{
  "encoder_mlp_ratio": 3,
  "encoder_inner_norm": false,
  "decoder_attention": false
}
Rows from block 10 of the encoder of a small image VAE, named by matrix and row number. Rows with one number belong to one neuron. Each number is 128 + 24 x the weight over its row's rms, rounded and kept within 0 to 255. All counts start at 0. Numbers have three digits each.
After each neuron's rows are labels from the 100 images, of 14976, where the neuron reaches its largest size: "place" is the part of the image that holds the peak. Only what is clearly more common there than usual is listed. The data: capsule endoscopy frames (Kvasir-Capsule). In brackets: how many of the 100.
# gate: MLP gate (encoder.blocks.10.mlp.gate.weight, 384x128), inputs 0-127
# fc1: MLP up (encoder.blocks.10.mlp.fc1.weight, 384x128), inputs 0-127
# fc2: MLP down (encoder.blocks.10.mlp.fc2.weight, 128x384, transposed), outputs 0-127

gate.365:131131086142141123138145114151152116125097137095129109153119126122111120137088107099097123167161143121149106132154130127173119081109161131115167162152144086135117123107112129157119145145151132138113144104141138119115152097095137076079143114103116164127125172098101091141110101092085191149138191105160166121143123126126143130134143163154148119094164087157149110130123122117084128132133
fc1.365:131119132142137132130143167148121095113104124130147149135135162124104168096115151118066103136127167121160128144102135143172110121122105120116148172114115122127093154117099093154139090109121119127109109107154167115094129156116127116130155149107147141101096163129109135168121159071139172095146112101107110060191109174156115082152130122150106141148148113118139117132111115104164118116137
fc2.365:149121128184131124140114116121115129112121096124115107133122119107165108111128111097079151140115145106122113129110149126124101098144142141118090102145123124131154139122137097132150151107169169136139105153106077218083126085118122073163127130115195148102129132110133119102136146142136131171169165106107124107083082136115146155127150133113139144078124122130120123148129113153138150129165
place: bottom centre (37)

gate.15:130124113135140144200119116156095142134105124135123101111143098138122117130133099108080154103165114131124176077117145112149126130093094134100142102089146094086161125080151143124162132149127135094144116131117127152117067103150101129123116135099155146163124138167095097128111108116140126200151125140093127143117125126150158101144153120169093092120132096147117149143125133138128126132082
fc1.15:127145122104082127115121109132123112161094145184138149121128103143115124078199160162132122096091139144113102143118113158136118090133162157133119098149110093103141103160127140111150148148133117121126113152153139166137153169143123148133151154098136155098113142124181153144175131081119134111125120155170098139130136143093100135150128133160108097140172160132127113084127164156130111167125
fc2.15:144134113119094128194155141114099139166108129132109184121107094138092149122165153135089100144148159135114115092122123119136134132140136164166106097142151101079150152158130154091146133149122114102146152154127116120140107165179113147156126172109152175134117144133121106131171095103140116136135142143136120119133150135161097101162138160149130084108131189140114161102128125145092117151137
place: bottom right (41)

gate.118:090120122111097115130117145126166118158103113166097117136155136108141124117133152179130130117099161130131168130153137094133148092117150106080148144117097089139133068117120118108108130159098145155134088091135105132153129157122093159085135148102119069144124107137117147132093114092129122167131141108163101105156112114156121157116099128106082112159163120107145113151142119138123129172077
fc1.118:110122118089104127116107147108144142128080078119170119148157100164093081120124136148127153098125124140113150134129136146170112160147165120107149175159125105115126129139109115146130159101134093106150137128078126126098131162124140161109129133126140156135167123129184099152103108133137096096104138140164141155126142144155098136118136117175074120089174187088137110111147140138125157131139
fc2.118:146151152083125101152121176164148102109096138128178136149122155125098113105107117113100108137086151142101113138123120138148108130143093147158125138117108102101146126056127055158122144117153136097146139128133117102113107105139138112128147129176135114128111166072146139120126128124170160104120144144125139154132164115100101100109211135150136120108150110132103122140119122107098143107147
place: bottom left (29)

gate.219:147113141150126135110141155127127139092131150143112150153170123148078131137155167142092158086119129126162125129154157141116136104098110164169153130121115111149180163142116146113148095139116130164114157095103131156128175132146118108100094152122074121121111157109147155150159119158144110143084123148114153072086140131110114111115122150157103178122119110121163106088139131181133123109142
fc1.219:141146132115117121128158139086117108136144131161116144131075161127127135129152099113156142116119145161145119094159117128105127158097136118123109106148153178111154117122125124146121150116177091140131153175170140102149106153098149057083141143136098153151127158169152119125148166106099131117169121145148108134124143104164129177150166135117109127126139178100114111087152126102156108166124
fc2.219:087136142169147146083142157111085103129133160141088117106176128124122104138142116084118162103106153143163109126162128125129118141109118168130130125140080123134167146132129119158176170144139124152116132156121138144158141115127130097110095117141132134077125165117149114155105169148150153142092135091093140107112180136136154120089181134159105131133119171121137105114175122140168123120141
place: middle right (32)

gate.111:087127135156170130120127113116126088089147141139112105143099117084078145132149145169149124146100126107125095104119146128134098120117104101169134145165178091123149094130155144115096112138133138165095118200191101115164147128142135145103131169100103159097114170131141146132158114122125111127138128080145091118113120134106132137106135168128140147135127139159135080116109106141138139144102
fc1.111:147147135122112135075137153104132162136157079145148111066140145127114093122094127140160096113129127154092163108101114137129115130109105122120153111155080120121132155146127141105110138129130109149135147070137077134149101137096137136119144149187139110152110137164115121128131106152160128071138138127099174120094139108121111118116139094159076134120090127127126111074166124119127152112172
fc2.111:150115097143167112149125115117100111156139113074154141122115132095083155102122168156152121124088119145096091098141138128158096098113121124135136125133106128111148112128085171083092120134131142154137152174135140110097131083135169130103141113108107165151169125110114153119152177131076114109115172105130163097148142125091151091128096158144121122104111114117147112142152170103134120129109
place: top right (29)

gate.165:169139130097087162162149142076093136123137201129139116174150121133192112117120124120114108118096145126168105110149141117163113140094140124090097126107169129168121109123137123107108106136171160092122158137143133166098121149166120118096138097106120145133108140121119112139120126126148136135145115111135140083136137145138147141148066128164099153102170132145142135090112110161112104143157
fc1.165:109102098138104113125160157120092108170121184167102145091114144139162121128128084092130117132148092117136141142087145109115146064117144101149100114099146144153122148118079148132173148131136148073095103148090139118144191122107149172125100120133118108146117102111114107130116099146087130140113140156134142089150119120163167116116136128123176153126132126124118125153120149135134124120085
fc2.165:144104119138094057096177140121152153129129147166129129091102075085153145105107172090152143110137117100147176109090156133131145143088162153142111121118144137161138158090088107091181097122156122084120136128139136135158176139138134148165134145165110132100096118125114091124119102154103128158132127118149132131097134136114110136110109133128137131155162142155151112136141107105135117132112
place: top right (29)

gate.115:094115115112096100122132129107121110095167090145135118133122155159132171200118065139142151098109121164127124134145088115139100114151134067129186137148130111150095117144120104123082120115163116164119113123119130130082133156112108095126158105131114135133127148132124117145149132125107084079134108107147149106129111157139169111096112112082173124089115127082145124116138129101136128115131
fc1.115:129128113155113112137115122142090143090078118087118158120090140127105136114131121128097113145127112121113095107151160160137129138129124175144095153109102100110085105095153147084121192110159138152082115160149153118131082133144163140134123115069141091095122118099138113138116118144129108127125104147145145149096091124102110145173091150108106115147073145116118128103106145164121165143124
fc2.115:131147149073130137129164157165093131164137111151121092089139122098145143106133165117156138160144150131142150134130145155170140117151094144136125112137101102125163116123142143113135113115117158148101119098111086129133144134108114159114143103176133118063150115141103116120149114189090093124134136120097125084114121139069126101107168159153091168088112137113175120125132118145140118125159
place: top right (40)

gate.11:116140092128133156133147117116121121121125150126142118151094138111140092124109145168113126137148099125153148155148139119099139164154127120130163119117148115149160115137110133172104137129155153120139115137089081128124098135163090114180102111107114175175144116138147180157159130124097117128153093119102119177120141134150097172128162128102143100130085085141095125155152113124053145132085
fc1.11:139119129144175138129173106151132142151107112119065090110075181127128132127080095162091151154129080094137113110107106089108127166122143123135147116120140130159113133132152119156125097098123112169156126148129094125111101186127130179151134143161131149131140114143129098114102140129119099065120104128111161117112127143126110184106131154084138135122133120103105094140128127093133130131133
fc2.11:141116133107145129144121109113129104112164098085096112099130137148128121074114109122142117134094095129127118088089125055103130134075116124127164145161131136144096140126164089148112108123125118121149109148120112133092113154090129111142134142154096131140104098101137077126125134134116152133079075074156098110109142134150126141119136144139132155133148127087124081144100134153165168110175
place: middle left (33)

gate.347:144126098150117107114121092124103136126131146136172102121127127163140178105134145109086149134097120144138154202114128145150081096172131144142138134095130138131067115114115096133080100155081095157127127198096140096116132136137154145151169094108149122150120162089140113151117137132139131083139116141152136158129133144092139122121136111144108136121120111111115161099091134144121140103100
fc1.347:127089141140140126118111140154122141101100138176098104164140164120103122127146096124117106096102187124131104149154092114136150136193138144136102099121146114133127114117133108119100138165114096176106105142157132147120138090088135113130105118126091110144187112152151151132110128113164156163103103164116122119134153180095110199122133143128102146158126091119155104135131112138145143112152
fc2.347:170146140138126138155151143137125157099104138111132101150105124115123131122133136146097167118111145122156150131168145121102116114153144153131149104115149115101148143115124052098111116107097107177093147122163160098118145131151109092142142158154085126177103125122124188145100157154141124115094146119158125122130143119152154149121148118159104128162208134120144140170117116150168142147156
place: top right (30)

gate.131:088136138100106138138108106124136167111123072105131171096138173137125141094124098118086155168099113180091118112106159112122176115114163103116138136138113142124118123098119118113166160134093104139140153138139111173149182130122144123151129133111152094099101129109160117099155138127143102139108127117147117108087125118132127077126138147123137093132149116161165121171126137085080158161143
fc1.131:130116145144142125129138157090159141138114105109144139163099126113140131124083168130140153129169097126138136136126085166137154131124088123100146103126107160111146110117146144091149120112101096185184109078142112148128109149147132093140131079147151142140117133165065158125096113149157103156165134101110126089130142122160135143157140110134167118135068131133116163136156133130129133108082
fc2.131:149160184114138150130143145138158135140138106167170114143154137125165111139117131139108166096118106172136115127069106128143126136129114141152153120131150142134132110114175118117154080131125158147147112174153123113115157120147109128165115092120127152173117151109067118112170139150124108153129143138106100106151173153096137113128167162176137181133107115130140163138168165152148120116129
place: middle right (35)

gate.370:149128117152173172114163128061144118167151098131149131144168115133145133145142136125087172084102103097119170151148113154108122123082150126148126073145135117141142142144126099125136105119103098084101110169160157153137132088147129144125106140108134099123094161096129138130160115128113126129158114104105117102130115122128170183127121103108114167152163107134138105099141105142104142119094
fc1.370:156137139130183101133137149067152134102189146127121173152101139091130134118112158134180131117113141102144151139133124118150105130136087114104126146143113147106124104107138119131189083106103125161147125100161143106130133115108147124119121128111130143149154156093111114159101122170161140091104179099096158137131110143091154125102125127134131136126111125142108156140185099107177159122151
fc2.370:106112139096143130162124123080104135132128127158127133114133116144123098151135112137114118105140130093100153159126130149073099136128132124089134141080133127129089118185118077145118150128122135153115161146171069156121092139113134109090133140100170131125157174122140141139157143129142141067096169141104152115131157149122150082138150126093115115125164131153151170181123130151139117098153
place: middle right (35)

gate.351:135165150126129115119075160135127153136119105103148155131139136191126148181131202119115121109108139103108113130142116088153099113148100162112117141146084132103106126103138141142138106172121085144127189142174117142123146135119093126135147131127143123164171137137123126124167150189141133118129151138144085122119125140125153087083118134079104129129125091150121151138142158117120115116161
fc1.351:127081125113089132148158108153136186125111097122110128131125136130127120122122104134180062143113095143113111080140135113083158161110093138125156145158153130122187136151139172113130139121119138126156131114132111173155153101149127125092138155153116144089131113116090126121146096138131136148099167147104111119127131129152095089134108161168118102081130150098114136143135124078157126116170
fc2.351:124125135145102162106126151142133138134138158114166153126147172088147100124120118133102148168119128064118146113126137140111148148139134117137121132123098168128100150139139128099157098121145080168098116169138178081173119108110172138176145108137122141143120116144126108140102130160182144168188085097109107151149111136134159111148159126117158148091126129116118116084148118142147141117101
place: top centre (44)

gate.116:142165129137122142101117168118116121149112146129072135144166113106100135106129120087125138136154119126136149140153163138100092166106132160100143130097149110120158142183154135170158132121096112121114111080185131157095123136106103099171140135139132101146141162137154146109144109111136172114138141146146147122105101106190150147124142104144082118125135123131099109143199167119106120113143
fc1.116:090113136115118126179112120100092106156165124127103117113095128120137085100204123123130162108103120121134153107089166113170108104137099126140109144098091154126156128106130131096133144142157134102116109147109114138129137137129061173104154122117113137103109119112146113142173142123074091143140127141132163143175128154135129155168136097151106099155154141119144136124112153131157086157114
fc2.116:100159093109148150200147112135116107142133128133090126152116142124110090167157110116149166131165112107140124107113160116129106107125144141148133101121111149131141148112123161110145172163121124174130137120118093120094106115129066199123186141103094149126135100158128117098134130115117119151135111133144126108116163133103071145129124117079141124168142148113160120123134148114158108172119
place: top right (42)

gate.43:121171143128126145101129138139139135175185117127133142170136105069111142113116111162139177135128136154137154099141144154110133100149100114136148124107148146145111078125090165129109165158123141132154104093097132093124114141131118117121163145145065098125139150138137108121141145115168135185154113140127134158139122161089124149139084141121125121155119123128160189144122166123101148098168
fc1.43:144162189160164113100083137073106134192127102113154138093103118109120155162115081141116101133128127170129134137097130116125148094138143121132119124122137143129138106131099088122168184074131096112170110129176154116118093119108113130127140105128130134115146151128134130091146174092124135098115125098151121144143123137076155158104118141138135127137133120102108102089152111141099116124151
fc2.43:122118152129122138166082171104147108117083133124123173101122121156076143169128161148149129162165110128120112122174112141097133104138129134111116088129156138121125108138210109133138110139156122117117135141103108141141097127132105125156155145099138117174158114117143136151106134113148167109141116102132133087141128097144127109136110147089101092168138174111156151099152114141120155086080
place: middle left (34)

gate.22:121103107138136097113106126118180112123145129140148163078134137077150147126095111092115112119121143120133169119131126131127142140107128119161118169151169129142158134132100140146147151130136111113119122130117129108116150084120128090114142141126095149122116136082089155114144152169153144131158178088159154103168087107155112132123096123112056129158160087159101131128162138132165100091096
fc1.22:150122144140105107078148176128100139146146125138166133104141148140114106190088130130140111129134131115126105171053149109092127173141116131112108136117151147120093147113149125106097098136138159126125150118140112131136097098135173125124200161128117133116079118178089126118120134152140149136133117139088107118073129129149083132152109119106145145140120123123116112133122117135145184140167
fc2.22:164120131136112133116133122142129113118113098129175111124150138139122122152103139135113067093121107102150091151075157095106121102123141120172114081170106139112116139119139113095097115112145163052145126138102152121144105151105143107109153120149104158080120119129116158137120101118127068089132129102100146124119144147119094123170137137141144154143131178103095108114157119123118141135186
place: middle right (34)

gate.260:113087139173124079143101050100118167098158104131129101155107088131094120102143147124142166127130119158124125153129107132163148127166144143109099124128109127131112143093142147092152131176134120117159123138140143123114100107102168089115090176102143133145139121146158114131107142142138152153110111133145132123144154114092103126129161082103121143167155094148118156104099135151130151076107
fc1.260:130181162122112122110099123137122108097128132080152147082136069131091120126153115166147105128113152141163084178102102150147108133172127156148094089153153109136167135095130116138118104129114103085085141159135123113110101124157082150141114144133166135110108146134151107149145136119141141114143123145135095126137158145115110149129112138200142103156103161144136092140158152136114134158125
fc2.260:162164125128118137096116136106141143116115161074142130123130098150113106144130112161131103133117125107152130169098094184175114145149087183083108127129150123131151150144136144129109125085118097085100160178120134146128071123132096142150125153138141140140086149131134127164124121151169111118116135158093120106135147162130128160137108118169165149096075142152136121095144150115156124158131
place: bottom right (42)

gate.238:153106145110110128136084121151107110100127113165104099133156117120083127137127161076143134116111143133146176125138141093117099128111166118106121168088103189121097152142142092159109122121134151165144173144138119095107150112130143108136065104130127091124135102145140113141136152145102129120122107117112105160108135162188078133133167106134148150150126100152147123105098134125141086099157
fc1.238:162141058164137114151175140127143152130095129092113152135100152146145131100129140134126153175123099122139074179120132134159124166189101172140138095115125087143127169154154119140139103153132091124139160122120162149146130164111109163137098131096122144112141127090147114117129128098107122112153162175143168085105142130125143108121156133130080112108127148110158124130136147137138131123108
fc2.238:146097099109150092160160111125122121145137141140106086120169153101116090092138138134137132120120131150124124164144186145129158140156112104067100085130138156126147115128090144120130106145169135152144116117120156142120140114127137170100107128132103144079126155169122136062156126074122100144144131140123169074136130158170154165136146103124084132125126160126130102117107116139145122159127
place: bottom centre (33)

gate.10:079132134132102110111132194169153127147112147120136158158112078138144133153089132110116125105117145139083157131101134132131129110118121127161127141115103093129184127121121124113141205102179147139112127145162106126111129165158119104104116155059111134113152132135147125153142116125122147145114155132100143149148139133134136123156117169188134111120126102165108115132173168154110153144125
fc1.10:138104126123115086165097127113107169179087088140119088115128164134154163162128105097133119134128124113104146120095140095153117163162094131085178156109134163109095151106144110099156100114088159160130154153140150148175120111133153117092145095120126095137146100144135128104099155147190144112131136131155114146129151121116137114121116103151120124144117123137107117085140172080136118127133
fc2.10:078138112070129118150114139132131166120128090141092127136150136111103148124109133113152122120149144150123155107152138163097127109154079105185106161119120116161104114106099146106095131160114117133153123161145128173113155117156160114112131122133134141088129085117173122094113168135125085138140152125144169125172107136133155191158135110110118120123148098124127074109168138131122090145107
place: bottom left (53)

gate.9:104171137142120108121124134096116067178133144128107151147103134105134151080139153117121190101182114129151137145103164137118135120122143179173109124106118111090136134084152166148203148121146103130135114137128153123081116083125113106095165159100143108114149122105108117123124133112124147130126158135141132111134119122145151072133152136129102138133125109130118131083144150087151144121103
fc1.9:109131142156140129100180159147156131073129123154165137091112083123124135119119110126137121134132144128179140100160101117102128128109140177148159135146131118169093131108144145160131136124120169086144128123107130119106083137155156105115115112172161151120122139111162138122121144113128110138146148119124167140154118122113133113123127163192163095160138069110150093090106126136099102073153
fc2.9:130120115157127136126147094148119114095134141141154101102119127056143116140110122128148102138084138132096146116174096156121125081124095163110140110135092098124115148111135127172090163104131091076108100103143117129132131141107152115145170110144120131131109110129148092124105120113136101108095133140103147181138129161087145131122160121134193108145152113130146078146100096153107150085134
place: top centre (30)

gate.318:155125097115099129136122117142133133111147108134152107136161113209142164141156086130111115102115143152141127180165077080155139095125144143104133144156080138097178103131151116130115128133131154136102129141091112127102101113091112079115112121100160115138130108127099105137135099113141150135103150152189125129115104169130115109108101150117106183115129123145138173132133097141116144152120
fc1.318:087150100111092111112137143138104127105095128158115145146112108137141082113134139107123127139157125121096130137095141159112116128183078146150190167065125115155103155122114115122149147096084107162140121184142128110127131127127097127136169108116091143110151109115099173136133176127137150121101135144120150152154127144093161174112122140146158128127108105130098109137153181114158114125132
fc2.318:108116133102112171110114157150144125129145146136103132087112126103110136148166132110085169131098130107150126175109142122145135110139118133105148110131106168116153161135086109106130139108128108154109133177125083099160131148114126143128174160111164151110125134166087147088122133138097169160166112160120168134155107134144126165133086156105165144100164108150154146095109142164151125155092
place: bottom centre (39)

gate.23:159167146131178108104134138110096118153122167135131122094146116131126118126112111110126174112148105173126109161124139142139096076089101100082106155140141165150128120128116083110133155123139117124093114140154190113141148090138138130074132183148105143104113118124104140113145137139081154127125138128148094078128136105157129140102122135123132126121136135150134125122197124121161089169148
fc1.23:152149123111101118120163129139169104090136150140172119075130107131142133140129130174112142154144085159119128154141113138072121129123153135116082132148178163133078146122156128102129119121115145127134154117080108138155109100109102123166115126165104109115149127104084117125101122134132123133126158161111131082094108164102100133107103143141128129138136131133188088163156130112153113128191
fc2.23:141118160135095132116122094146180097109134118095141110096148096134137143154117175181122092126135099124122143118122109158082175141131133115119095119144105136124085126129106122092113101133127100110131191115068082162110097144121119135163112115145116105141140099123110113128113160088116110126113131132103149117089147164178135135126131110159129126155124154093174083169127152102115123118129
place: top centre (38)

gate.214:077112091118146076134129128112105114133087128145106153074107142122129148137135136144127156146151151081134132170101131085109137141166122113118099189133157109115151119127097110126107124110133116106147135154149109102137135106121100090117141105148155144123159164109088101172127122151127105166130125072150160093150081124114152115115190149139120101095105114110135125169137126146125120096137
fc1.214:099123109159142111133115139165114099102100174134185153168140115131145143165153150144092129101110174132148112140133130146104093154133136138148133102106097133119142124147164142152098137149132088147105158109128148108144116098123109180154077095132092121149139129129164110119133132149149102120119160127101151143112130125138112147102169108136196170101147095119128083158112123147120073141145
fc2.214:173131126130156157085158098140178147118150109165160138136119102112159096134143083110168129192127154112114162143128128110079158147125115114120132090152137134150138123117134119135145126098153124121106114109106086108129155169185095127136122112123107125118136137136127103141150131136116117148170128112068132085156169097116114125151150107148127124171135166137101164114128094171150111148133
place: bottom left (29)

gate.142:134114099121162117123093106174127073109113107086112078125140149128122113137140119116087139138146098133123137133138119068146074164136104101108147150146130134102137120151131143112131112178108125127116120124122143132101121100126090148186130093142144089103121118117116123194112110104104119153149172129107193137129110143102125141143124125118142100098081126114123106141155111112085134091091
fc1.142:122145135125119121126100126132119119142093096144153169152092154102131107146108137162136121157152109158064173096123091134123081130109096120117107179115102174122120111121112129136128142144116145115164140140120126134138112112100091140119133151145084136103151123107086132115133132134124166115151126146110156123164154186176103144137124158107098120118128147134154111113197075120174144114157
fc2.142:144132114126075142149128156092104168118151121114092148149190147122116129124145132096097163145135100142139153153151143155131128165107130119157141127093155141125116122125114106135150164107141123143092172143130119137102109148128111145134155128156123148138116158123123093126161140133142115108154120145119151116140147142176110089157200110195123098137144202125122123143166151140175113135154
place: bottom left (32)

gate.321:107141123123119119109110114145104135112147138170134152087122142099110123175082144095114143121149176111156128088144148127114152082127095105181139141119140181149119143167116150153133177154121119137104106091136128103096143199128111101107144118091083131107121117148125176076118144113125160095131143127142109108141107119110126108112131157117145108159161173140159128146106127119097119138127
fc1.321:143158116117151153100136109121168147160089133144119145115146132115146138088138101162117129143142113118125110167145139134108117164108129191126122172126126122149144144128086157187091096142109122146082135097127132169119145136140097160124105123129120120148129114157163143130151088126163107153120172156156145090125144133165097136112139167129129100075129105078101152113120094161141104110090
fc2.321:105158088091121113081126083113116129162124114145117102105123107104131153138140105110146172165133148145102127129122143164153136146152105150124102150106125182120159174144143150159110160160133169168151112110130106123126175159105122160119100099112158108095109128145144157109109112142135123135196127124122131109121124104136165147094136181123131110109152099146160154113081117129110137109092
place: bottom centre (46)

gate.196:138140170149104112107102174103132122146145143132060136108150176105137144165151148158129124122123095097101178118120142096106085125170141154130165118146106104116142141131133134172109140135158153164151144104167167113165162136112108113150121194138092087140109098092124104154165126120128151136102118146141154150125101119090119150122133163113165146136152129135122122138117123102111149108133
fc1.196:099186123080129128134099128137121107097095139114163082107110144096112103129145126121127149158136119134146154160150098145142133102098173128113103146140124123100143127090131098074092127107160182146117127108132122169139117082088139131088073129133113157105143114111155134148142162165126106128155145112127081139147169133117136178138138113135094132133179141133152112099140128131142097108135
fc2.196:127141171131168089119135126150111103105118100176115079096126111097156104100139090117168109117147078123141120120114152113145143112126130118096141135154086142121134142125128121151137103110136125147171115139111128109102124111114168099131057150184100132104071128151135146111142141119136165127138099162119133135140116138108141193138158127128125113148164141146094132070119151115104087140115
place: top centre (30)

gate.26:129129141081134108112121109162118126094102160096108105135156138166066094113125103116093078140064166143097099122136121126158111141140106145129140125154139124093138119139096147131140115139147139110122125128155116157112135141140162136107129161189187148137145094133147088119096117111157133123110142127101153142165134084092140125161118134138110150122171150123137113132138122138153160153191
fc1.26:134087105112140136113120130142152128106077129143167143113171151115111138093135095114102080120140145133140132154132104145080074149102131111150113140100109122118103087157075100106121081109122086137115109142133139138143119119094138116174137148142121099113126149157113122143110140145114148124099102143101119124149112145104094159123153124102124186131049107151125098123084095145112146153136
fc2.26:122122135114123136091142108172135096102135139139160136136170104068131101140146114115133142124114128122125127137118104120096117131165116116181100102155166148112150122151118086132123150119112163123130083143146113086082143094143134123130105153205192164102139136129093132136123126138115150132079086127143156109150163150114148102119174102142136125099123148130118092126117152144143145085155
place: bottom centre (30)

gate.200:139107114066094140099138088104133117065136123151122167135085121122094117133111134146156135118148099094125163136138140114148153112123124151124134121093092100152126145123098155100124109147135103130151131167144115087103129136096161111128109096154133116103086140134144152083109161139146144121105128134106147149148157147155110127174059116119114123145085123110178073109130102149146158116135
fc1.200:135110098141120121126144120141118140103156094138102113108118143137128095115152131109137158126101120144137129105124102155130108117097118130087158185105110075141085121109133176167074112128121173120065151133139164094153149085109121092087128148146109134149083098122128142137144137137115089152083101165125116141103111127105141131148147104124072116158122123097133152131133129138162174149126
fc2.200:156116116123182156136141136106122127112129115128145137130127099085129120122130141103100107139091159124117126128088134122119129081138107134071149188110081117129117120104066114137105114116164142099095139138127121141134157124146139178099159131114122132186125132096129109130126195117105100174119163138109129091117157088152120113152170134135131098136123067092133144148138132134125137153106
place: bottom left (25)

gate.24:132132149091096173113122103124130140129140076156152112159141158119068102151113135145125110111113151118107083115118144116127144171177115142114150104133129100112148125113149107089100110137129145130102136107127109084111102140145166121115125193116115131069092157145129117148111123151157067125125142140159108112118143123143138153140192131118129090112139086156130136176111114111090134122140
fc1.24:112079095171098149150108126149121151130127106138123112147112135093079138105182112127148055084121124153100139115146140157121112133127127122129102176143061109125138123118114154111099130162116073139113126136124141116148111160126085092140134152113140111127161135099191100142137132126138104089120132153143132155125120150110094126133167108101132076120092141137137104108133150106152105115132
fc2.24:126107128128143127158108147140147109165132134149123126097108074163169135080125136130161118065145123195152158108157161124109112149089100142121086161125087125138107136134131137147106148134131141108109129200131115107177130133125147110123160182112120161133139140112160165158092114141144151131118134152163159134159114125122128137115153126110128113106159118146159115103179103155133113114125
place: bottom centre (33)

gate.379:123146125124111106125120120120137173171135103116125148128138159147122106125132126135118117081134108146137139163106124157131140146170083115147133151106114136131100150100139101129133127137105113100119144166137091179118141098120136147097152132105122098147145095113140181066124099043129182113131120138105169127174156164128090086137108106136092162142148119143127113136130115107109100154097
fc1.379:113171152104145149111110092115117122124107144168102105123174147134139147127094126116109125139167132123118112134114131127127124103105130109099132169119167130212101133151142068158127138143095136142133112127142122134126168086145146124095136099132146118151111148118075151131158162085093136142169168127128118080139163142109108115151152172141130166112163170151110144123122124134124080134128
fc2.379:095142080080120110104092134103140125096154129167139111127151134122167143136123137109116111111136149138158124132139120158129124107118146105051145141137162158142087142140149138137150136148113153161153105140140141147124152104124133090118133080097106114150080097127127152129157128121109148131175192146126103105158170130103078107161125117079172148111129152133158097113131125149111109103120
place: bottom left (33)

gate.92:116133171139152118115094110146107123125162177073090176123165156132146146154128146158138133092104113161128121159135087113132117156117144093115136139138158069149098162140099112160140125126125116099098102120129139138135162139133146139096123172113167138158077179109137126117120157133146141117123156136136187096139108133149126080120095126137113167130108149094125146145120132125158126098155
fc1.92:136155176123098100097150144147128086088121169111107136174112112164146153129119133106144107112164135172129120092179133162134118133120132099132143079145151086102103104120126134134161135139149136135147106126155154122135143164096171115122088126151140080143151155116143169174118137114123137124100159144101133137133144110156163136123126145124089125171124148121129093079144109110115141125188
fc2.92:141111127133132114130180106103137138084149152094074125124134086159143160111139100138119145108136112180138136126147103148134131111147116089142131151153107157129100127144113125133127150144120168090154095147132113110146159135076150091159143137152121113107132181131121157150118126137091140143082152130151122118102166107157123127139170100161081145192119117147091137075119134087128141131128
place: middle right (38)

gate.246:121137083153103129113141121103133116145094129156113103155177099160131142134119151157148163141137067100073179150098103126151103119143119112131124166125095139137138161135097146134100130095154113172098089117091146105120149099124125163151116118091119101165136102131135141120105148104102155115183147133125113146110131189112084163149077105130119140149107128133111147132141140124135133129103
fc1.246:102133137073131142122162105109130136113105150134130160194144113140172155094120164176133139100122141105134135157143139129094101116145111122113122091116101140146133108127098160135076130138163117169087063135161114125134143109125141180076118126108117094138102108164115163124110127135122146118134104122128154080155136173123102090142095118130107141123121129113133141121126120112092156116176
fc2.246:136115106105168100180118111150155124142079117123170127142161100143142091115121126121166135136074101122106179107056101137116099160150114144122105175116160147116180110157119147128130174122098123134148099154135155117128138127140105128167121144151112169149164103124145105111141132122110141157106169117120093103154105142126141132129128132125105119118124152153143166136084126092118163103130
place: top right (29)

gate.105:158111144165116100138102143140115166138099143134117129102186113120163093135135137129136086083114143138128136121132110150131205139168074143134125153142110131124135137138101118123203111160109136129104159170134132166151174118123102114148141143115093162136147089125141144103141110122141110124122162117148091185129153122144121124089106159130132167173127126130149170149126123132106120127114
fc1.105:116135098152129106166125127134117165150087132128097105074149118138094143162097132170169129151135114121171105141111127131090151151108123079152112142091113142124129113150116156146137084123097102145137131104156134125129088132139088112130111134181088124122134098102129111129119096129124136092120182119135164135142096062141126115118124131106194173115148113103135119112128095093124115143103
fc2.105:081128099165153119136106112152121141115109124130139101122129135154089173138114126109133138139126128119087170051139151097113099142109144124124155140146137123145160126161132114142136092159122142130172103117066143129140145119095119135127138121127152111145098153116140144131135140120164119150118162086150162132172134128099116150133090160092210128118128118124133121175112130150144169156174
place: middle right (34)